config = dict(
    discriminator_arch='nf_resnet',
    model='GAN',
    dataset='photos with spoken descriptions (Open Images, Localized Narratives)',
    train_examples=203450,
    image_size=32,
    horizontal_flip=True,
    z_dim=64,
    loss='hinge',
    generator_norm='groupnorm',
    generator_activation='silu',
    generator_weight_standardization=False,
    generator_widths=[48, 48, 96, 192],
    generator_blocks_per_level=1,
    generator_block='basic',
    generator_attention=False,
    generator_upsampling='nearest_conv',
    discriminator_norm='none_scaled_ws',
    discriminator_activation='relu',
    discriminator_depths=[3, 3, 3, 3],
    discriminator_kernel_size=3,
    discriminator_stem='deep',
    discriminator_avg_pool_shortcut=True,
    discriminator_widths=[80, 160, 320, 640],
    discriminator_residual_scale=0.3,
    instance_noise=0.2,
    init='trunc_normal_002',
    residual_init='none',
    optimizer='soap',
    beta2=0.99,
    learning_rate=0.00048,
    beta1=0.5,
    shampoo_beta=0.99,
    eps=1e-08,
    precondition_frequency=10,
    max_precond_dim=1024,
    merge_dims=False,
    one_sided=False,
    adamw_lr_other_params=0.0003,
    max_grad_norm=5.0,
    max_steps=2800,
    batch_size=64,
    epochs=0.9,
    lr_schedule='linear',
    final_lr_fraction=0,
    warmup_steps=80,
    weight_decay=0.4,
    adamw_weight_decay_other_params=0,
)
Rows from block 9 of the discriminator of a small GAN, named by matrix and row number. Rows with one number belong to one channel. Each number is 128 + 32 x the weight over its row's rms, rounded and kept within 0 to 255. All counts start at 0. Numbers have three digits each.
After each channel's rows are labels from the 100 images, of 14976, where the channel reaches its highest value: "strongest on" is what is common among them. Only what is clearly more common there than usual is listed. The data: photos with spoken descriptions (Open Images, Localized Narratives).
# convs0: first 3x3 conv, stride 2 (discriminator.blocks.9.convs.0.weight, 640x320x3x3, standardized in use, each kernel summed), inputs 0-159
# convs1: second 3x3 conv (discriminator.blocks.9.convs.1.weight, 640x640x3x3, standardized in use, transposed, each kernel summed), outputs 0-159

convs0.413:104136052179136201122172147126191122136088135109145134140070150136102194083180082085136128080106139112135129019146091122099181091104117098149073124150107116100153114135120049097140112140176138097101106180116188133098141136191133185125135115105137106152116157092152091116101135102155121162089123113167040100143161031100090118084133121123195112081168154187153121146111182083125120106117165102107111127129106116154162143100144094148073129142136186087124116178159164146169157092143143
convs1.413:149149111133155098091127100107184089106063217147176098161151119146140169102195096166122113110072098210153127059133144158103149082194084066080144097119108183082094136071127137157138136148139170136094059098097119102106135111103180104146193145156139173121121125110090029187163122130143044084143074174132078124142178201110146167091143137152124175066151101140149134148085126089102154124080177137204154122133148175208110102203184114077114129101098160105157122123142133129119129114122118
strongest on: text has "white"; text has "black"

convs0.468:120117115118139174103105151165121132136102128172145139078143126191106106127147107095103134078161148150164124129112163128110135159152194094132056161113158089082129121168115092123155169072155124109135101165133081152096100150161113161089160132146130082155173158132122140124192085129149107119175120114118187100123121143095135155148112075155185119176106071120136076123137101194110117140105141158194148130089151144119027113168149133161155140079187084114123126153136132104202060124128120
convs1.468:151160161130101140173175077143146153140138102180131126147093153175131091168121167097047093144161083157119126135113146180102167112107120119155111175064141160138112173117085095156156174103133091172089108160162119172147143178150166131095172120143137101156157158087162153179089154144099139158113207138056137147109174157179091138130185181127082140131123136138152198119162185130126184103132188107168135081183141110188066113128119152114135132143158112082215116151065137173098128159160091
strongest on: text has "white"

convs0.453:111162141083166164141136134128177100136152144124103129103209127114151182150109159140093134144073109143136107146108133148187097107112139148157083105081133097152158165155105133149152069134193135201108114098142153161173138127156113172134100143161161098150107119213103196076089121135120112162111101183065142117128097138065096036114096172137110132076069108101146092102159119152087152120140154158148118117128121102147135065083105156120134136139154188094066127157099095119110152093100074
convs1.453:104125142113127130127113121124108120181120089152172108125136149097166147179073121132071094115109135171117110119107136112130182132106069104117115139164109144143132156139135083155151115035172161125130151121128101121141168073135129137137189152130136098089109153074115163091106163123133140125160058120146117128199129138122097194201174123121195128147108168153156101043132148138113105108079157135115124159089171169120126110120120135074147102133137153131107131156167201086135149164181150
strongest on: text has "color"

convs0.628:138185156187093162173162160125165170141123101091116129141102133131104144113064156070173109094180092130127118118108104142128156113119124171088100087140141146150183080130130115089083149157130133124137185138166174114099132165133130114128187074092126139134093114093099102101116107125061139141150090155118110125115131205196182122115079136130095153143101122131105114154191131168113152074153115156161162130151111124092109138119111099109076117218125121151137154102093130194132143107112112
convs1.628:128119139146171153084113139135135125077100135155104132149116145153075109121109105192105147129132155114102132150131135104143080145141129127168078104149222189171071098128152079139119091167150123107067093147110098128102129150164205160126105131125173139048118098116147176113136085143103143146077145118099153099144165084153133171119125092123121100063116112143173119185131115113121134061088107121071175141133116156089075113168075152124129161115117104172151150168128125092096110090107110
strongest on: text has "color"

convs0.183:153118169074141108137141093138158113154043075100115114105120147120146163102129174110125150135165110128104137112091134118121125097111106141119125116108112109131127180101127119122094148145151138150166140094163097091167116134095171146113132188088106149156145161159148184182148122138167123140115130108119221088169153162158149098125133144137074167097094144141172138092141123133117118139118122135154123147198105113146187101036121125185119160078153069168059131164130157201148115126131163
convs1.183:131118200146119153109138163147108191104119137122084117132112103096189141190141122115148109151167164154082114108157147083096146092184136160188109113175152140085126118102115121103147198127110094186128160063145061124114114124128143166107077185142145110087120145155131101116133086123181121104093161143138161119159123168060126104148164144113129173142087124167155180129092119129143103198102101129157138081155151034155188126120072108157163154159092112074092048065115160083152142099164125
strongest on: text has "color"

convs0.479:155092078148134119144156149149138129136103135149123152100163173081140108177135196129147146113130167088132120124121132112183102188155114168134093099051123157175105191130138094104081122078112120173086101150129115101155149153132153129141126098109130203101148072128130119120127125111110151118153146110143165115154212192121123129081122131095167156082096155081128166165093121156164108080082123155153075142134101111098143166138124139099140097161168159182082105107199145218103129159156144
convs1.479:079126173160115133170120183153100127124133147136058158135123110191145130094150147151129168108112130138147128167105128137118108152140112164130135070179096128100149030095110123187068118082183165129100147129141159162172081131164148077093111123110134071109190136135074122120127158116097154063067114129144126165168197186122101123154065132124176127179127096154145138173151093147069146133028108186154092155097152150144096168149084140095122129094152112114162134093148138128148123190130135
strongest on: text has "color"