From a checkpoint of a small GAN.
Training: soap at rate 0.00048, 2800 steps.
Data: trained on photos with spoken descriptions (Open Images, Localized Narratives), 0.9 epochs.
Rows from block 3 of the discriminator of a small GAN, named by matrix and row number. Rows with one number belong to one channel. Each number is 500 + 40 x the weight over its row's rms, rounded and kept within 0 to 999. All counts start at 0. Numbers have three digits each. After the name is the row's rms in percent of the matrix's.
After each channel's rows are labels from the 100 images, of 14976, where the channel reaches its highest value: "peak at" is the part of the image that holds the peak. Only what is clearly more common there than usual is listed. The data: photos with spoken descriptions (Open Images, Localized Narratives). In brackets: how many of the 100, against the usual share in percent.
# convs0: first 3x3 conv, stride 2 (discriminator.blocks.3.convs.0.weight, 160x80x3x3, standardized in use, each kernel summed), inputs 0-79
# convs1: second 3x3 conv (discriminator.blocks.3.convs.1.weight, 160x160x3x3, standardized in use, transposed, each kernel summed), outputs 0-79

convs0.97 106:506443490579567522496510484455503466520488437519462481470517473511490455525503509565499515474482547561481455475401517473477529542541487531565479579513524519481478444544503396487435500483532556494476495483532497543487475607476418493463483568
convs1.97 097:564495516619506480468443480451502536490461516476445530503514461493497495553499479437542450531466531452506472494497484468483505470488516531488481570494463485580527529481500519560455489523433519528438581521512456533514487512421521509553515530
peak at: bottom right (43 vs 14.1)

convs0.9 099:530467514431587482517493529485481485579499498472560447603545541476443458556501549525539470480484485417463482483522532483541444501484504481522575436518481450513525503441550438489492481489527428527472540465533507539483466518480419550557503479
convs1.9 109:461481450450416545475569433473495536492501474474526547515551516579515471542470503502487549526495457516544581481487506510580489461533484514475530429521499522522524541433513519532475518448525448557440485457583432542460500462504517479475442470
peak at: middle right (27 vs 9.4)

convs0.101 093:478438512502540500473453509518461463524435444471479435479465530488488472503466483514512542523499550505449505554518438506472436513479551511517502489511495461553462528558441535546483602516531503503476444475511562411500461583452509445452517611
convs1.101 098:489490517487492430490457507514480535512485559493450507522553507447432481473525472564431498454464466483608536440557531515498477474515533563459517505543489493509477558464517532530526534555575571508519540534468476432475470561476526458495460546
peak at: middle right (26 vs 9.4)

convs0.0 089:554524486501552539496519494493516444479525479610487519412572582501575482512456526579541530484518549559480512463527488531457469551505482477481476506491524505496463421522537500497538549555437510483553548576494483514527479493403527536529500535
convs1.0 093:526522510519496508551470452469496509478477467411521487498579480540506487572506479497504528549567492458453456443551450530494446502491505455542487549516489442504552516493516521465439527599441453501522478473497497545488461539556441430532562503
peak at: bottom right (34 vs 14.1)

convs0.50 086:579506533528475542555523495539483446449539500538536516511479491492521501470445487450553415467564524502511508461422456484546528569535559430500455475451511540506462472493489406489485479456500469553424557531559532492410513489499493459475462503
convs1.50 099:480435553565471535422516547517591549491495475438529543490528468453475467521495527562520522490454552507528510464486454510474488483494471484582420523479439489549496583488478513484573456468523558451522527483542525574563414436463539470527455435
peak at: bottom right (33 vs 14.1)

convs0.5 104:484589529540570493515493527517493592489516434401451541532487509568487451547471504529522534466490529461440571531515507525521503472543473536460443486492487483461471489506462459467529517453488508417459434495546538442486439477535464419504513463
convs1.5 109:483561537462491467477402526472512455562540491484514569497565485499527551532521553528550519527495564508528435431413492502476551516490524463542557440489477492460507543483527472525504443519507530473432554525501512479398536496542504530520549518
peak at: bottom centre (26 vs 9.4)